config.toml
model = "model that answers yes/no questions on an image's attributes"
dataset = "aerial photos of the United States (SatlasPretrain)"
train_examples = 203450
image_size = 64
crop_scale_min = 0.7
horizontal_flip = false
color_jitter = 0.1
questions_per_image = 4
encoder_arch = "coatnet"
encoder_norm = "layernorm"
encoder_norm_position = "pre"
encoder_activation = "silu"
encoder_mlp_ratio = 3
encoder_head_dim = 48
encoder_fused_qkv = true
encoder_qk_norm = true
encoder_parallel_block = false
encoder_inner_norm = false
encoder_patch_size = [4, 4]
encoder_conv_stem = false
encoder_depths = [3, 6, 6]
encoder_widths = [48, 96, 192]
fusion = "cross_attention"
fusion_encoder_width = 256
fusion_encoder_layers = 8
fusion_encoder_norm = "layernorm"
fusion_encoder_norm_position = "pre"
fusion_encoder_activation = "swiglu"
fusion_encoder_head_dim = 32
fusion_encoder_fused_qkv = true
fusion_encoder_bias = "all"
fusion_encoder_qk_norm = false
fusion_encoder_parallel_block = false
fusion_encoder_moe = "soft"
fusion_encoder_drop_path = 0.1
fusion_encoder_num_experts = 16
fusion_encoder_moe_every = 1
fusion_encoder_expert_mlp_ratio = 0.5
fusion_encoder_slots_per_expert = 2
fusion_encoder_shared_expert = false
fusion_encoder_positions = "learned"
fusion_encoder_cross_attention_every = 1
residual_init = "none"
optimizer = "muon"
muon_scale = "original"
learning_rate = 0.034
momentum = 0.85
nesterov = true
orthogonalizer = "newton_schulz_5"
adamw_lr_other_params = 0.0019
max_steps = 7200
batch_size = 64
epochs = 2.3
lr_schedule = "cosine"
final_lr_fraction = 0.05
warmup_steps = 1440
weight_decay = 0.05
adamw_weight_decay_other_params = 0.05
Rows from block 3 of the fusion encoder of a small model that answers yes/no questions on an image's attributes, named by matrix and row number. Rows with one number within an expert belong to one neuron, the router's apart. Each number is 128 + 24 x the weight over its row's rms, rounded and kept within 0 to 255. All counts start at 0. Numbers have three digits each.
Before each expert's rows are labels from the 100 texts, of 14976, where the router gives the expert most weight on average: "tokens" is the input token at the peak. Only what is clearly more common there than usual is listed. The data: aerial photos of the United States (SatlasPretrain).
# router: slot weights (fusion_encoder.blocks.3.mlp.router.weight, 32x256, trained with AdamW), inputs 0-127
# gate: expert gate (fusion_encoder.blocks.3.mlp.gate, 16x128x256), inputs 0-127
# up: expert up (fusion_encoder.blocks.3.mlp.up, 16x128x256), inputs 0-127
# down: expert down (fusion_encoder.blocks.3.mlp.down, 16x256x128, transposed), outputs 0-127

# expert 0
tokens: "crop field"; "river"
router.0:088122157139138094102115156126084153166137134172131141145145103133129132147140114090116116111133090079148135146102138127128131113085169099136143115143126122097144158123123109139096123164153105133120108077108108097101111097154098131114101131142122124133142140131115114147126178165146101132123167140148141174112119124120092094151154142122119149126109095131122136141108121166086140131112
router.1:112139111148145108119089168136147137139112113146173111118132144168116091142152103094102157094168108107172129165130099123101139147099159126150187084125128119128115134120124127102117156126136143113149098138087117123125134093093140129104150069174104110144095143145126093107080153163105184068147113144117125142112109084140146162147120131118171118176135142098107145108105174148107128120088
gate.0:122137114119131089127147166135122079139105116147128138126117107148118132150192134100136129133140127117161124127097154118103116081177121152140199190121180144061096159105114098132124127143131125126119129128120118113149117141119135138156127113106127133096089164115151124133144139120158143121113086109121131107089154149111100125096146155106162127103116108147138119148116131160126121173128
up.0:148136098104148129151116140110086122123114099130126148102116119104118121104159117111125140129134134113151158169125160132166090043153136144126211163169177141066105152073126105123124125175133107139125126158104128125142117144148121139113130131163105126145097168124155156134118122152151134112118125108059111067090134129114113112097132137113162133110135119158153110126143148150139104091143
down.0:118131099149125172118104127129113147143135116120118122066086108147121133134169088090132111142151091115158171169134126145185095082138122107110198117142127170080125139068128122173122152172140126135138094166111135093108082088142139116138174132180080111150110169127182158120144115116168121085116164115068138093111132098163123135157112131112145123126118136164142118115117147125125117085139
gate.1:128177087116146148163113123138088108079139112095137154138120120135180145135100132142135089121133138128127105116128129164139167135131143062171176183134130127113124166162150090109110142176137142116118155160143146095182100095101133115130122126109148102127153144094134165120119148089122129140130124138174108119171130132142140054113127161122156128121136124106157151091170137133120115116142
up.1:104116117124080107145138150133155136156128143187119072131155134103084130118132117132116171146109124151088150146137140114127135135055128147128084073107104135180138112087111162142143125121134147145117115102099151185103174138129124127128110156149108142140140104135092088154128173171080107077146149105104141157108145126118120120100128109138103117158144130111132131145100117108126155154111
down.1:098142154098136079138160160111095112147111127143125097152140125092132119117106110102193158150077137149096108110139130150120146169133115170171100124123069122140152113077102121125140135158113164125121114117101106141101171148127115130142080162154155144103150097133150129114115166157107113124142119060153120153124159097141122106101123143181088167119123122096117099137177123107148125128140
gate.2:131130142116121117128124128123113150127111176092126073126124173099121106119116159120115172124135129123136127113129093110128140119181095165110131117133109140076126120123116142110130150112130115082155142088142108133118112129144145129135137122170103101135121100132091117136103155155140145208145109122153122124096143093123165131096112150150112145139117130120122083109157119134147144134114
up.2:107123111157120156119117106146130114143149101136120178132132085137144141142139077144126107149127112112122142143124153137133121144076158099166105120144141117156122129126132110152136092119125151181103127150120119144111162135119098109117113133118152148112136158104169138110151107105096108078109144134120131138152097171127106123168142099111157106107142125157141169164127149114120136139148
down.2:105142163166120138115091123099128121120157125131094125156151142108146147090146082134077108134136097117125144117125135124127136145126159162178170068157146104140139129133126104144103135079087097187147173120093120142059168106110109134096106126137152135124154131139129157114164096134102089092123124145142128162148083126107134142134132145107115127152136091156112109154095132098122173143134
gate.3:125123139143114166121114095138087137128140130109128163166126120140146122140152168119111142096122061127139092138118117104150102137168137111146136096149168140072094149126159120156157127130087139135157128133151070114128145117123089129124150125126109151097105142106157132116113061095080128167114106118148135157098114124094135149153143115108099095075171083155102146119117134146140120144162
up.3:164100124127147144123124124124119144162121149134167135128126093144131151120146131116124150064112137136126131164142084139129148101188140090153118134127126161139135136135159170096141121144141091097134104131148128153101163133164104111147147160124072117097107136120112138123120092146117140138119163116097144131139099155103110126162144157119117096111146109154146137084110100142143134124142
down.3:118076142161131152132134105137116119136115124104132153141110088125148148171152160123122132059090092142147146162117105154171110138158104076150127139137117139167131126141129137122145102077130092129122133132138089115097163117122113097119153162133081128086142171121113167131086126112097111126097091117109160163109094155109140130169173134141118110059140082153105156105118123101113126124155
gate.4:142120154133149116145142107100114126149142094119127150112117114046140119133119143155108140124125174115074103125095151102103110167127101140141069113130121130132122115166150143137154105127117135126140156114097117157116098143144131171113120143088160118149152123127101111137157154086138128141103081125175099093153129146150117144085133115139131126108106091127115161166166114096100106131178
up.4:145148145131121099158100134175113100127132094094139133146122118099164100165108113132127148151128188102151108148090129112120130158140144141126093129122111099134118145150112128177127095082127110144136161118097076159124108157154123129086100130144148154157148048140117136165112154149103093161153130161113110130140116122100144155146170077142183133098096112106118130137120125116122105107150
down.4:163121124182122132131105132163161106147138117116163118106113152121111139166101122109132151117121135128176114120157103105127145164123086100126119158142137116129135125086146145189099166111138154136134088109095114117121097132129087110130112154172112113093096118132136100133157128124120127129135141129144161160124144088082126177139142106165139090105106126114104082110104115098154127130109
gate.5:125093107170116149152122151132147107091110153149141106135104113130103100126164101136139101121118140162084141146148119111155085101166168078067089119131143135201116123130160155115131119154141114129125104173131146141115167153128145086144155124137126141093128138140149138152132156152102132121138184123088126122146106124127094141117122142094144098150143152139140149109112102130106125162145
up.5:139108170125140124131114116148118172147130079097128137140113164096086127118122160130144123138140134085166144097123141111138111107177078167095155089134153129076109127128110136150125140158083118082151129122098166125138089150103088124109151119119127143166132121160146137138144123121101156162137143131165111126150170106093159119129131098105174102103131102085142079121115146139194083138123
down.5:127154120127080135132097119168139097131160167096136138149130109139137147090113131117141172159124070105126137136115131074114105096122079146184183132142126150141129138109123126142111137114116145129116115179130148121104131115090125117104137102109103124112070119093112132132112091109102143143107152128142158136111169113154153104096124118126122116095112110159151134112145137116179166141117
gate.8:134121119134100119111140143133151093151136136166117149124172101128087136144151147137145074123115106106065174122159185117119123148102110138106123138134138166136169133137131105094103095123129177151100156129146146162100119123116119138148095124038156137090147148131116138139122128105126086193137103118153126127120129168071106168138143156107113174118131125150118172131111095115126145117110
up.8:098100161145143106100149127130144160121140064124144148189121142150146167153107151140122099147130117107049121084096094133105118164105096157139087105141078133180149112145142130153129146138088139131123115140138146122096138112075124141146142095090163113172115124127136141105127114113119142194114112141186113175178146148157152127135120115121121129108148103114081134133147146117127141158121
down.8:145132140137079120125140123127167139130129085101135187174141152126150167132102089114133126150115141111094141091110128108103144116136107149176091126152114130164139105180156138122121136112108127170105122156117130153105149116099095127146098098041153124140112088124105137110099123135066137228119128127157118159180143179145139102121127133101124130104132101144103136144150123092133169178116

# expert 13
tokens: "building"
router.26:138131137128098162134133139114118126125116166155135094169153144142163153124158090126150126137142142137091161080145142110181106140152120110152134153150162159075151113078133112133136145126104132122081097161105149118107103143111165148140132120116111108131107133099137143166155104114118112147113169117129168117101152129160081112094159094096167102154120137134142161152104141150171146122096
router.27:142160121118108130129147149087121127115130147155161085149154128161107147082150116134120120128142137084065151114143141091187107125109095124132154098134162163082131132086167107161114148121136151116115112142113174141117085134100106146130126109128129091108124141105151137154143084120157080125089178101148155126114149143136078116073158119102147122153149109119129144166109136153146136134115
gate.1:156102111182119134105137128150116121103121120119142122123130120135116094108120164138173128133118108079109146147130108124111158097115122158098116134150082096131131086116184122108133112139139151148120124128077091135114133111118144111130131129095119091158147106125154093148146100156122150189101120129101116088192135119121106126120112112103134113164137142143118139170120100137115103104098
up.1:110147129131144125161120140153111165119152162160137166135130094118121121136169097112095170177137110141116115138114133139140122162107165112151154109103136127168109131096087091145156102124104125156130102129150119141080126163123158120143142139129138150125147150164163130078166102105101125107131103106117119121102094109113122150076120063183128145131113143110119117144125136127118120112166
down.1:129104141106120137074118141133150161138126054122163132098134150116098155116132137130111132085126136120151086159120147148121130137135130120087105144130098134117118118139093133155112112158106129124166138100157086141130079158126114159142128117098147126164153159144089137124116113133152143151169149157096110128126134126081121086152134117113123119104142113120138099138156123102120135121116
gate.2:105099119068164147141123119100114120167139124118124150113135150068099106132157149134155129140103152119149112109149130121125113083121137134084110121112126149121159126132136125107120102162144139145113133107138109119132148127148091130116117157103171131134162102134106140155123139151120137245145135096160137115147116115107124129155138145154095139126145122107147127130146116148134094120132
up.2:095109116085140159148117110108144106171162114162135159131145141097139112147154139108179119144089126135114092106155158126083120097103135134104128165100122149124166122136138130111115115148149146121120133110127093110153157116140122137134127131107154173147161108132117152132129152138122144253156127096130116130148121116121117128153136175156094144118121101109131108118110114126129100124107
down.2:148128130174147095127118147139140132136114077099113143129102133130153119145100124109080116148132166121142118105097182103110152137114131149126147111124141118090107130119105107149079128148097117161123167123115109146111123153102115166089140097174139144158133085166156162131145126098141120013143124174115150102099145121112126137128149115114108130143095101134110117117156117140146132148134
gate.4:126155151116115111115115093110078076088148147054138155137134125094147164137127099139137146121134133132103146131141112111124121146179100122181159177138162140084102086130132120146165109124123113135119128148094129117154122137102149115130074120161179138085158144075161140118140119109117115093100136112120122116130135144133121122085143165114175137160123128109152154129157153148129114117146
up.4:134136121149151080161136136100144143144159167126135101092104134133109117164141132108150109138149142134150101100143131146139168151133136117137094144131129112225150131142085166062107148121123157131154134118123128135107115117128163113109132151124093137153145141136112131104130159125122132130119121146101125142122096130119136086094108102167101138092119138122132086127128135043101154125141
down.4:134103129151160122105171108134140193154101130132127103119101108110124121152107079135128110162129131130144112149141120142138150153121170129147069137107120108165149133107099119061124139151145137126140110113130113133119115159123113120102134167033102119145133137123126123102134143142152129187112091132146152148108106138130136121132119114169103138098120176159099112130132118068130148100122
gate.5:127112097162144174138127155177121136129123196118127188096135123099138143124130087116112082140135073187079110154095154129127160131104154129142121140118098135121135134141111139110135124123168153172125133122132134140110153134136130077187116159103118138154130146117119111123165068125150099108135123132162124148154114142105115110147111133116092123130115139142132158123101143110048145111111
up.5:153114099077154098145124115147091122131151115106147095149149142102104109117136145111184139096128148114151094134138124117106110103151136123165157155140164126117141130105113133137142150169109129098127099105127124124158110128118131150122133150088126133125146148116132126171099151116175175151153129136131090099109128096089120125130134190164126125130134094085132106104150108177147091117125
down.5:110131095101108129145128120101081123134145122093142114124152132130097097134127116101191126114110155099173076118122137113135145099119096107129178111121120142094144132116129126107110142161141137114120086113139082117139130139129140139113122136195132128147134161115148122145120128142150197089148131100097140124113135087150122108127104166189153168166136093092147098132137130154117085129129
gate.6:135143136134121143126134125127113115119095113140118127115121117136135098116133162112179138102123113122176132123118111118135104108156108132152191132142148118001089105091131110164145133154113132124142124133095131103143101132144137132132117139204145153116104125114169123130122161147143145000117139113091127115128141103097112117144121150112157114171143098112155117118145154174147124128150
up.6:123153151137130119129123117124118110110105127126124133112126111147136101119127151124164155101134120121166123131121111121118109120137118138158206109135163115014082113105121105169149131139104121128141133126090124111149087135145145138121117136198137154123108125127173120131124155142135154000108134127084131127131130112104132133137120148119153115158135100116147106131143165166127126130154
down.6:162118163142122120134099096117137143126131168106145122159113163124111155116102109128078118121119124141087169149139134135114148118174170127096071134111129118194135131153131131113107144056114113165122100154093139177084174141106094114138110116069129096122135151126088131140142106125094110215132142158145124139152121177153147165102150119108119106114116169149123144157093102108124140135120
gate.7:138158082155171130130121135090083115086094196093106165101098133145128133149131135131147134116131139088151146140154140139174132101176132135103166133140201119071068127105141119150159128129132108160127159108109139135176124144153132142104131141162138102113133151143164122139168118133118114120097160109091127130153092158111129104111136114111182121098150115133126128125124164121128133117151
up.7:117093176097105115126146108162171143174149070178142075156153113107114114099114147131112120150130117168111120121105118126082113167081112127138097114114074142168188125125114128110102132143117153104128107148146125114097109119103124112157123111105135149123110113133104133119082136120142140114158095144146120118103164108163122160131119157144087140172106144120122134137147102149136132123104
down.7:135141114150136122135126140094112100107110201120118168114115150161130138156136149128110115137135123100187151136136174144164134066154105104096177180145161126143103166119126127124110128118143110176111147139132136136146148107115136072100107131118129129133131179145131137165131104108120095134121157121130114131129125167123136114100156098106138098128114163151125149144123122160115124111097
gate.9:166138100127170169147111134113103095086111127121097105081125109130115130085138139113154096089122118133137120127121137111139145065167166122135146111129180151120128095105154107149131155164118089141108131130104123096108166143136153101129131102105149086072123142084120100158143073124159110104118147120101105101123096141147124120124141173095160108193146149147138142150153119215153126113144
up.9:150123109101165199150143141113127138121091143142086138084121084147139121090153133129135131146139148141140137089131120118143135112134149077133124124118171148131102133101154115158131170135123123114113133160178152062103117134123135115137175145095127094071125110148127169136127073124134130086112148096135119122101127101156082105130115141131122119176139150111109143158143121173159181114181
down.9:128107184129122123131069149130174173163103132112163144152098101119105115151114161109126098163118186084173126076153139150117106168088100158100111103100105096179165101157136123110132108131129135111096179179127150120070164150114138118080130082103154149132120132166093161116098103100118111123127105142125144146151146092138106125107123124167113138135098133150123134124147105123179125119119

# expert 7
tokens: "building"
router.14:098118113137135086141130137159146147189124088157148112137109143136068114116123166085149150136112133141165095107112101149134103111102110097138115097111098133166129129130108181141102143110115142132149089098118119108090134130147135124124166151144110177135110107156123127134121161122150178075152128138119100144157133117115136133110114121183103117102146108110167092107145142104125094163139
router.15:086116136125109117141137154120146136119129087131117159084077183097069112144136188104100150130103169123183105106093116155130139150116122135120088118143106089165123117129114144153116158149102143128126140137128103119121132134175114135119171143145140149152135128139101126151158183175100132083150157144127131133175119122096146143119121112185070131105136137141132099094128133104170109162121
gate.0:119143090128106124130143112135122147151154121155160127153116129147131166158147178120133157147107091092126121085115109109176126133142111158121120156126127155081129160100152109119112129137122126136141115150119082107156111105083118147112168127123136141120114114146144173150152110159100099163140114114157142174115116120118146129097135074121142079098140092136129082152113156111137181127156
up.0:103118154154110131078126105127135113109132074141100119132131134099113096150143146144090124177145100125087110128129136115117142142091115147147135113124146092133096122099158101130144101174137119144121132142141117136127136133120142128123101109062143145104147141116144108111158136123150099089110116137174135112116144109155132148158115121124128134147099179152131159175109162159139093134121
down.0:134123138123130116111131119116104103171136087138088183152119139110115095129172135092144149140136124096100100129147126149088139082128153155130137140113139095082118128118118103111134106161122132138137148109137094120157115138126143142132117151088166138116151082148110137109173166167147144186134131115127144126151124095133130146153098136127156128125133145141140143142113125153105125151110
gate.1:138130125127161141142130132121110083164119142123141103121110103104124136116112097105118119188146133177110110145138109109175167130155119086153108145092184120127121148131117159079135125138130140081143075149121141135142131123139134108114118182193089060078142159104139164093175152117095129072114127079149179126126141131104111091122100135152120103132108145127137145150100130115142136172155
up.1:121104126106130147119123158117118117159150128127114160124099132091081142168158117129097132154093098137089115161139138117136110152115146120125070078143156101152155117114120157126101121109148086167119086096130124122107173098148121168105120135113160088135148131132138111163138166133103119172162136113112129130134107141135165159093110077166121125102121152115126131130141109085122113127119
down.1:079131149095100155142149144139134105142154100126126151093140182071112142141132133128138142142144106127139124138119122116104127148162114155113113144170166115119122120102147138159113156133144111176124104126169136090127103127127113155115145110146125110139098090167139120139148182112153142161155149087129110105139129054194162099129093085169140122146114158093120133107128149120129113113121
gate.2:107135140130146091127080151121155123156153075148152177145120153145096093172159173106117128121112141117151110123154148139102125115069120154107150093131097085080137121110102128135101148131146112154138139116115108119126146133124119151073145111166135163148133108163140143104132124146119149100143136149105119147158135078058154160162122146142118127150116124116122083114133163149117102147104
up.2:141128108129108162129165108138098133102115172111107083121141106109157169088098068149144132145141120144107150127103104112151132146184142103162099161129144175188119144147148133120159104120111152106109114139137146134128113120130129109182115144085120083097128147091123120154123118117133097165114123115162130112104119174198100095089137104114147122094139127147120161152126113105138153117154
down.2:103112164137144123118152127128110157150120092128141093127113116099158144139100119104162124162114109171150092155124096150118133159146113116170095148089104126177136159124118133085152144171140145123130097116147113099115132093132153134137157132121136151150130137117133165112107131118157143108141069134149125122127119116147142109132106154183123132105105141113091105143146123118118120146129
gate.3:119157137107128116098148164115134091083122095120097153128136117150154123128141141165118155119138111088125113106124140149104108123172117134129103159124162135087114133113143107154132097108106145122160172107139122126164109121086109152091129095115130099152148088130145117121174111131148116139141108129185134156148143137144129131152124115143169111126140144104137133147117169140100163095129
up.3:145158101095143097102180154111136114067083103147097135130166103136153107086113117174137132108125167109065108131087130163119128112142133138074111162142157169090088140126150127165147111132124123113131163112157134117210117152120104146117118106127136058130128089131139114140155134128137096147126149115165143125137136161159108095153148132119153140142172150105113146149118148153103143119144
down.3:127149088113089125157115101139135133065118142130145121136124138180150161127141114114130160166156141078128160137170130122122094149106083110147133130117135149157147075136157108165151120108162118112123162092136120100124146134101150150098123123122059116082122171101098145124106128105123110143093132101138141111146127162146115139104156140165117127151136168099129145093101139083108157086128
gate.4:141090129170112119116142174137118101130094139131151135161130139137105144150147107104153097136117121119088144147101106105150153144116082138113095131111103112130119100143174134154155140115151145172115071143102185150115141164094158115149108119160129159149104087094130105146144109131111132048106143125116160184147122141115118111116144118150176133162123146083122143128088093148132121153135
up.4:089117122127138136137137073145153142146159119139121165125132114121154116111127156148125150113126125148158098125149132124096114139135164123146132135147134135132141131134111119098126109123111126090113171105175071125137140084147092151131170131060110092123131137166116150080092119151141117222138102126160098098125124101138124133154110113116085115098128109211099109132166143107119146125140
down.4:084125084161122137103091111147122137128153128157103186097140112114129135143158113094110150171131106161176144148111141133146138081131150113122091148135106118175116160154139116112140114143169128135103116132153077139149110097136117113123154143080113108135154132143133189112092121157110098180135161102133108105122112117189165099107113079120134091111143157222111138129109160104085145130141
gate.5:150139139135132134126135130117089135133122094138136119117116105126106170085145130115114130130154105117181186140119136129125104138151154084137152098121155165084125121155166104162147114119148088143124130175100169134098090169165126142139092106151136103114085179132102134116087104107149109028090127101096162087123095166120077121116150109114139136152116148149170143117108077139134142132153
up.5:097116136111120135113125142122166115146146131151128136154157136125152072171126123124147141125097149145066091104122118154140156108090130168128093167151083113204154158127097138109102113129115161108128135078179084124146167082106128119136149134054122147157167055121150121124141130179129121247146138142165100157125148093117143127155108142147095137107142124122093122150150161132109111128097
down.5:096128150135126112145124115135142160154155096131120150137132145117112104169121092116132117160118099157122165116117132145123140152086131128128074130140067129187172125144125152111134105054122155166128117132117104152081185104077109132119118112124124187134149123129093144108110121147078142230142108144144113140147111143110170113141116123160133132115107133126115150126123165079083149122113
gate.6:133148166123111143128161114125147091113108110118122149107134121103090147149083201150158129083089154122133144124127102128168148142151103097150136129136156139082081119140153120117172118121153136124117137161131136145136133131101119123132104162092174095110095161118118140127127189136144125159097162107150147121154144118088110125101126100137162106128128115130130141132110107147124133140122
up.6:116133156122130149131181102113185157119107168119151145103123140105107138121124208148115136101106115094092147114120109094099094138129102120113085096133128124069103075129156171121154143117139119101138121155128161138149106117113141111130151141143133113116088164138100113126117173129121152116124152098136133116174144109118121126105116099100126086161123137101144130118141092103132137138132
down.6:124135162097099116164150138138143106141126139121119164143116142092104145086117159132126126096127141098147149111113132123134114120097115118099118101114167080098115114143099123128172116101093123069110202137156170151141145130113102138110106125095182146109101156137118131092147142128105127168097123103136079112133166146092070116125131130129113130120117112103124158122178096114133126143156

# expert 15
tokens: "building"
router.30:125126143168126119156103137137147156128159115132105105128136130125162120154112175097122135147150126131169112157134147090126147117082131170145153110112117090160142095114096114168101132117127144123141164149126127138103133114156154114093131106179126155152104113141131169100142116166110152071117142158123097128135101097105151170165102127103146144131087131121100076118135136106120100125132
router.31:100157161108123105124136171157151151128115110138115119111115143117095112147127176130134160109108151133163099161132124127128128116097122157099104086111067092168126109094105140143088148108127132123128146118142114141120148132140152163089162127147126155133128111144110126135135150125136169075140144105091115143111155123100138128156091114143105160098127152118136105123110135107138090136105
gate.0:124112115097090088119158136092143153146123114133140099172143143192098181083117158128120150075110107103089097119116097124136092145138148123086074076105082148127156156129143099130125114113112101111147131124147159110096130105118108151138138107129156118146094132112128128149150125184127105115143102145149174160126130141109123141089145132127090131117173117111132101113115085122103164145134
up.0:113155146129138173141092067171096093122147173093155152125125131069138113160106116124130129170130105157119158135150141095113130117109102130166158167132178139113108100118117172113136125139155132141106107132120099115170122113146119118137131129142100119112163144138115121144102163070109142170122113121093071108109133102093163139117117145113208096103101099145131166144141153105121108122109
down.0:114159129150161116091112135113096139136137070130101145100104127105105141135147119152123122124126111095159171131106157150079120124150153143096148074116128109093123103133164123140147095104150085183124131126121117161107136131142079143116103089106170151141141164157112118126165150138129132136119133126176115119201111168156121146150128127104142136134118120152116146131099140134129126120096
gate.1:084125115122094114120139116108116103123117192148132158134151087153141122127117118133158153135132117118131157145152109121148108116094104140158157145117084152107131127091105104141130100132162132159105106134138107106127151116098143145094098082144144157106140094066122164153097134136123098154125138113112150139117141149160127146131144164134113151147126128142127145134153141118113174102106
up.1:083128079122092147144111149126098081119124177120130146135140105152134145138119095122146116168136093134153160143133118126164121151111089146143144136094085151110130122071115099149137091132167159169104081141130107098105171104110147146103092104167164139138148107060130134162146122105131122136138105098120146139124138147148142099114138143134136127158116139116144150123171135113112133100124
down.1:134123128099104100084153140143110108079123111079123111136131132167133129149082103174066103091135101150061128151103117154110158141119115100150109116117113097131100106126166153158146106076145141133115099113116123156130155148106131144112103121170126127097131112076117060177120116127150157146110104165114119163087176166116113157148131120147126124120114101114115170142135090122126132129121
gate.3:144130119121125157148154084134111174128121139141117163142141145127150137099124124138124161110123107086127163112143078156138151124107180153154150099113136096129118131124115137121131129107137100121130088111135167104108125109130101085198153167169128121092113111131111113135127161143125106129138146070107101142143157135111125131137127139115148136108112157135177107097140095107156172088088
up.3:139105066102137134120154128130102179149117114158100150132137122123114141109156120135086140183130092077162137158132117161150148115101165174132158102108112094115141157113140124136132115139155095134116108134137170127125115150173101120177145160131103098124104134131104117123128120140138110102123134074110170134129121139129123099142131094137097138102120160173165124096121085118160142087120
down.3:169107108125160112134108166135123134135116174091108114113092095139118135165127122087161124161134129113183095141144127134136121130162105114153138135109103168104135114106122148151138162163112135109152130150112137123118130145167170146106135162115078099159114156093168145099128102102118162080101115120115190108151099143118131108119132157166095140147141120125122112099129129095157111101186
gate.4:111150130143095135162093090148091124097145097112119125117115122111178141151144093129135113137139142122121164157099134164149151136120144118160182114128098126161109148101144092105145123161140167150121151111115112111126160149084120128099093118159090150153139146104124106116090111084082167139111126132117099133126148100100133075095148110098167134162119122142150142137152139138153151111114
up.4:131133094090121136082161144177166109131122113135155177145133117124145137073128165172144117090110102139140100175125099117079098101146147094146105123128117131141122124147132124116128159087112083123083087169128140146149142108115113115100149129088112106131071126141085131109164107174148112144150162165136152157163127100155125147160118129110116117114122127192131093147098143143136140162126
down.4:110109103171139130086126142164146123108125107164135141136131135086164120109112127134161124181134107168175119147129116122126128100133127104132070135140096110108124159131133111081128144115137098134085116115147128141116137091149113119166164166121167144192105117175118183120161125145119129170160161116133103132202129118133110129172108081105137089117143102201083101143131149118116169170113
gate.5:158125110146114129094111140118075157147124165134128105142131133107104071115136141101137168149121134139148128131132095130196146118157109110105119129109150098098134170092148163102170126141134135103132077133134114150085117115159128132130146136074097073109116127126136167152086125146113108182142152090116155121121134094122108124109111160156139128147087144131141131139139110153168143150113
up.5:096089134115114136151107092116110116159149157094161086130131168116102133129151152130113155113121136170140112152146150110156135128166123117049093097097131124116163141106113161089111102088161123096148140122152083130109137116141104135131114144186091095103136136092108126129114163128139131138124126113127116110055146115111139149097133138153083158127098148144126131109123108095109099145136
down.5:079125154140108125120119100092115115137167094104166143123111144123131149110135143118155110114152138136107108116130125135133164147169154151105079138111151107151121141172123165142102119095132125116175126125161086132155088139136117155115102146162129104146155144091164149109154161105150108102140116125142121114108128111163130113091134068138122141124143126128095137110094099111105083148119
gate.6:117108184139105152138101088103138096141156115117120130151118154103128167132109147129172154084119138138125159142143142140106140105179129134133115130131149104115118104143125089105111108111116094153146117102136149132147171086139120118123086123098152100143151124122101079103148179129119129160130116131112110134131143137121149158100154134124172134122127119129155120149118100150112144150080
up.6:122112151115187110112115186124107117158143134174124151082140087108115048139122105126095135158161139143117119139124130155154157126093168144139129154136071121179153151137066126134127121120142109143146115101137119152085123128173149144140118168097125156130126131133127130101131101147146107156118113109136153110098108150132100125147116132145050178116117178150121129141150146122128111099132
down.6:139113105115155114125084145139131150141171122155110138144111119127117083178137103134106091189180165147142112119135137191131144133130158116115144157152121160179146136172096124133101141161143118146114119098137088128145134121142126142117156153129101152169159135135077133107121112107174124099130089151116139126123117120103158127148124114143093116156112170155108135131138167089116128110120
gate.7:103137114158109107129137118120087138123147147105123131132122128154116137149109101102162112156128081172172117127167126131116144129110124120139120167112113148136154133117114108077117120112138171130157100097099080123178112103095121131110108098149156196168156139100160124122125116136123130126131111130100114150117128138104163110096133151121168111120123126073118119113132138090062159113089
up.7:134124145107120088128115090140090158133130144068136137125103128167169167121129112132118141144163090138174148156136129156101131153147131125137101178129099133145156116174137146116109129107146120110139139113146077100137111094123108116112157125182098110154131097108085147116090059134111136109143097155139146134121111105164150091143139129152094119164122130123120118116151113088092148079129
down.7:175139107100132110146116112113145081133126143085163158091113135114115110150135183141112139103141140147154104154126169160113133108157111100120166155134134140081109146148103132131134152105146107117138124171111117096173140146107131126092159141190118152117114140106109184149138108107121168091121124128150127096168127107149131116117119150144133120160132140073147175096116111105105092098152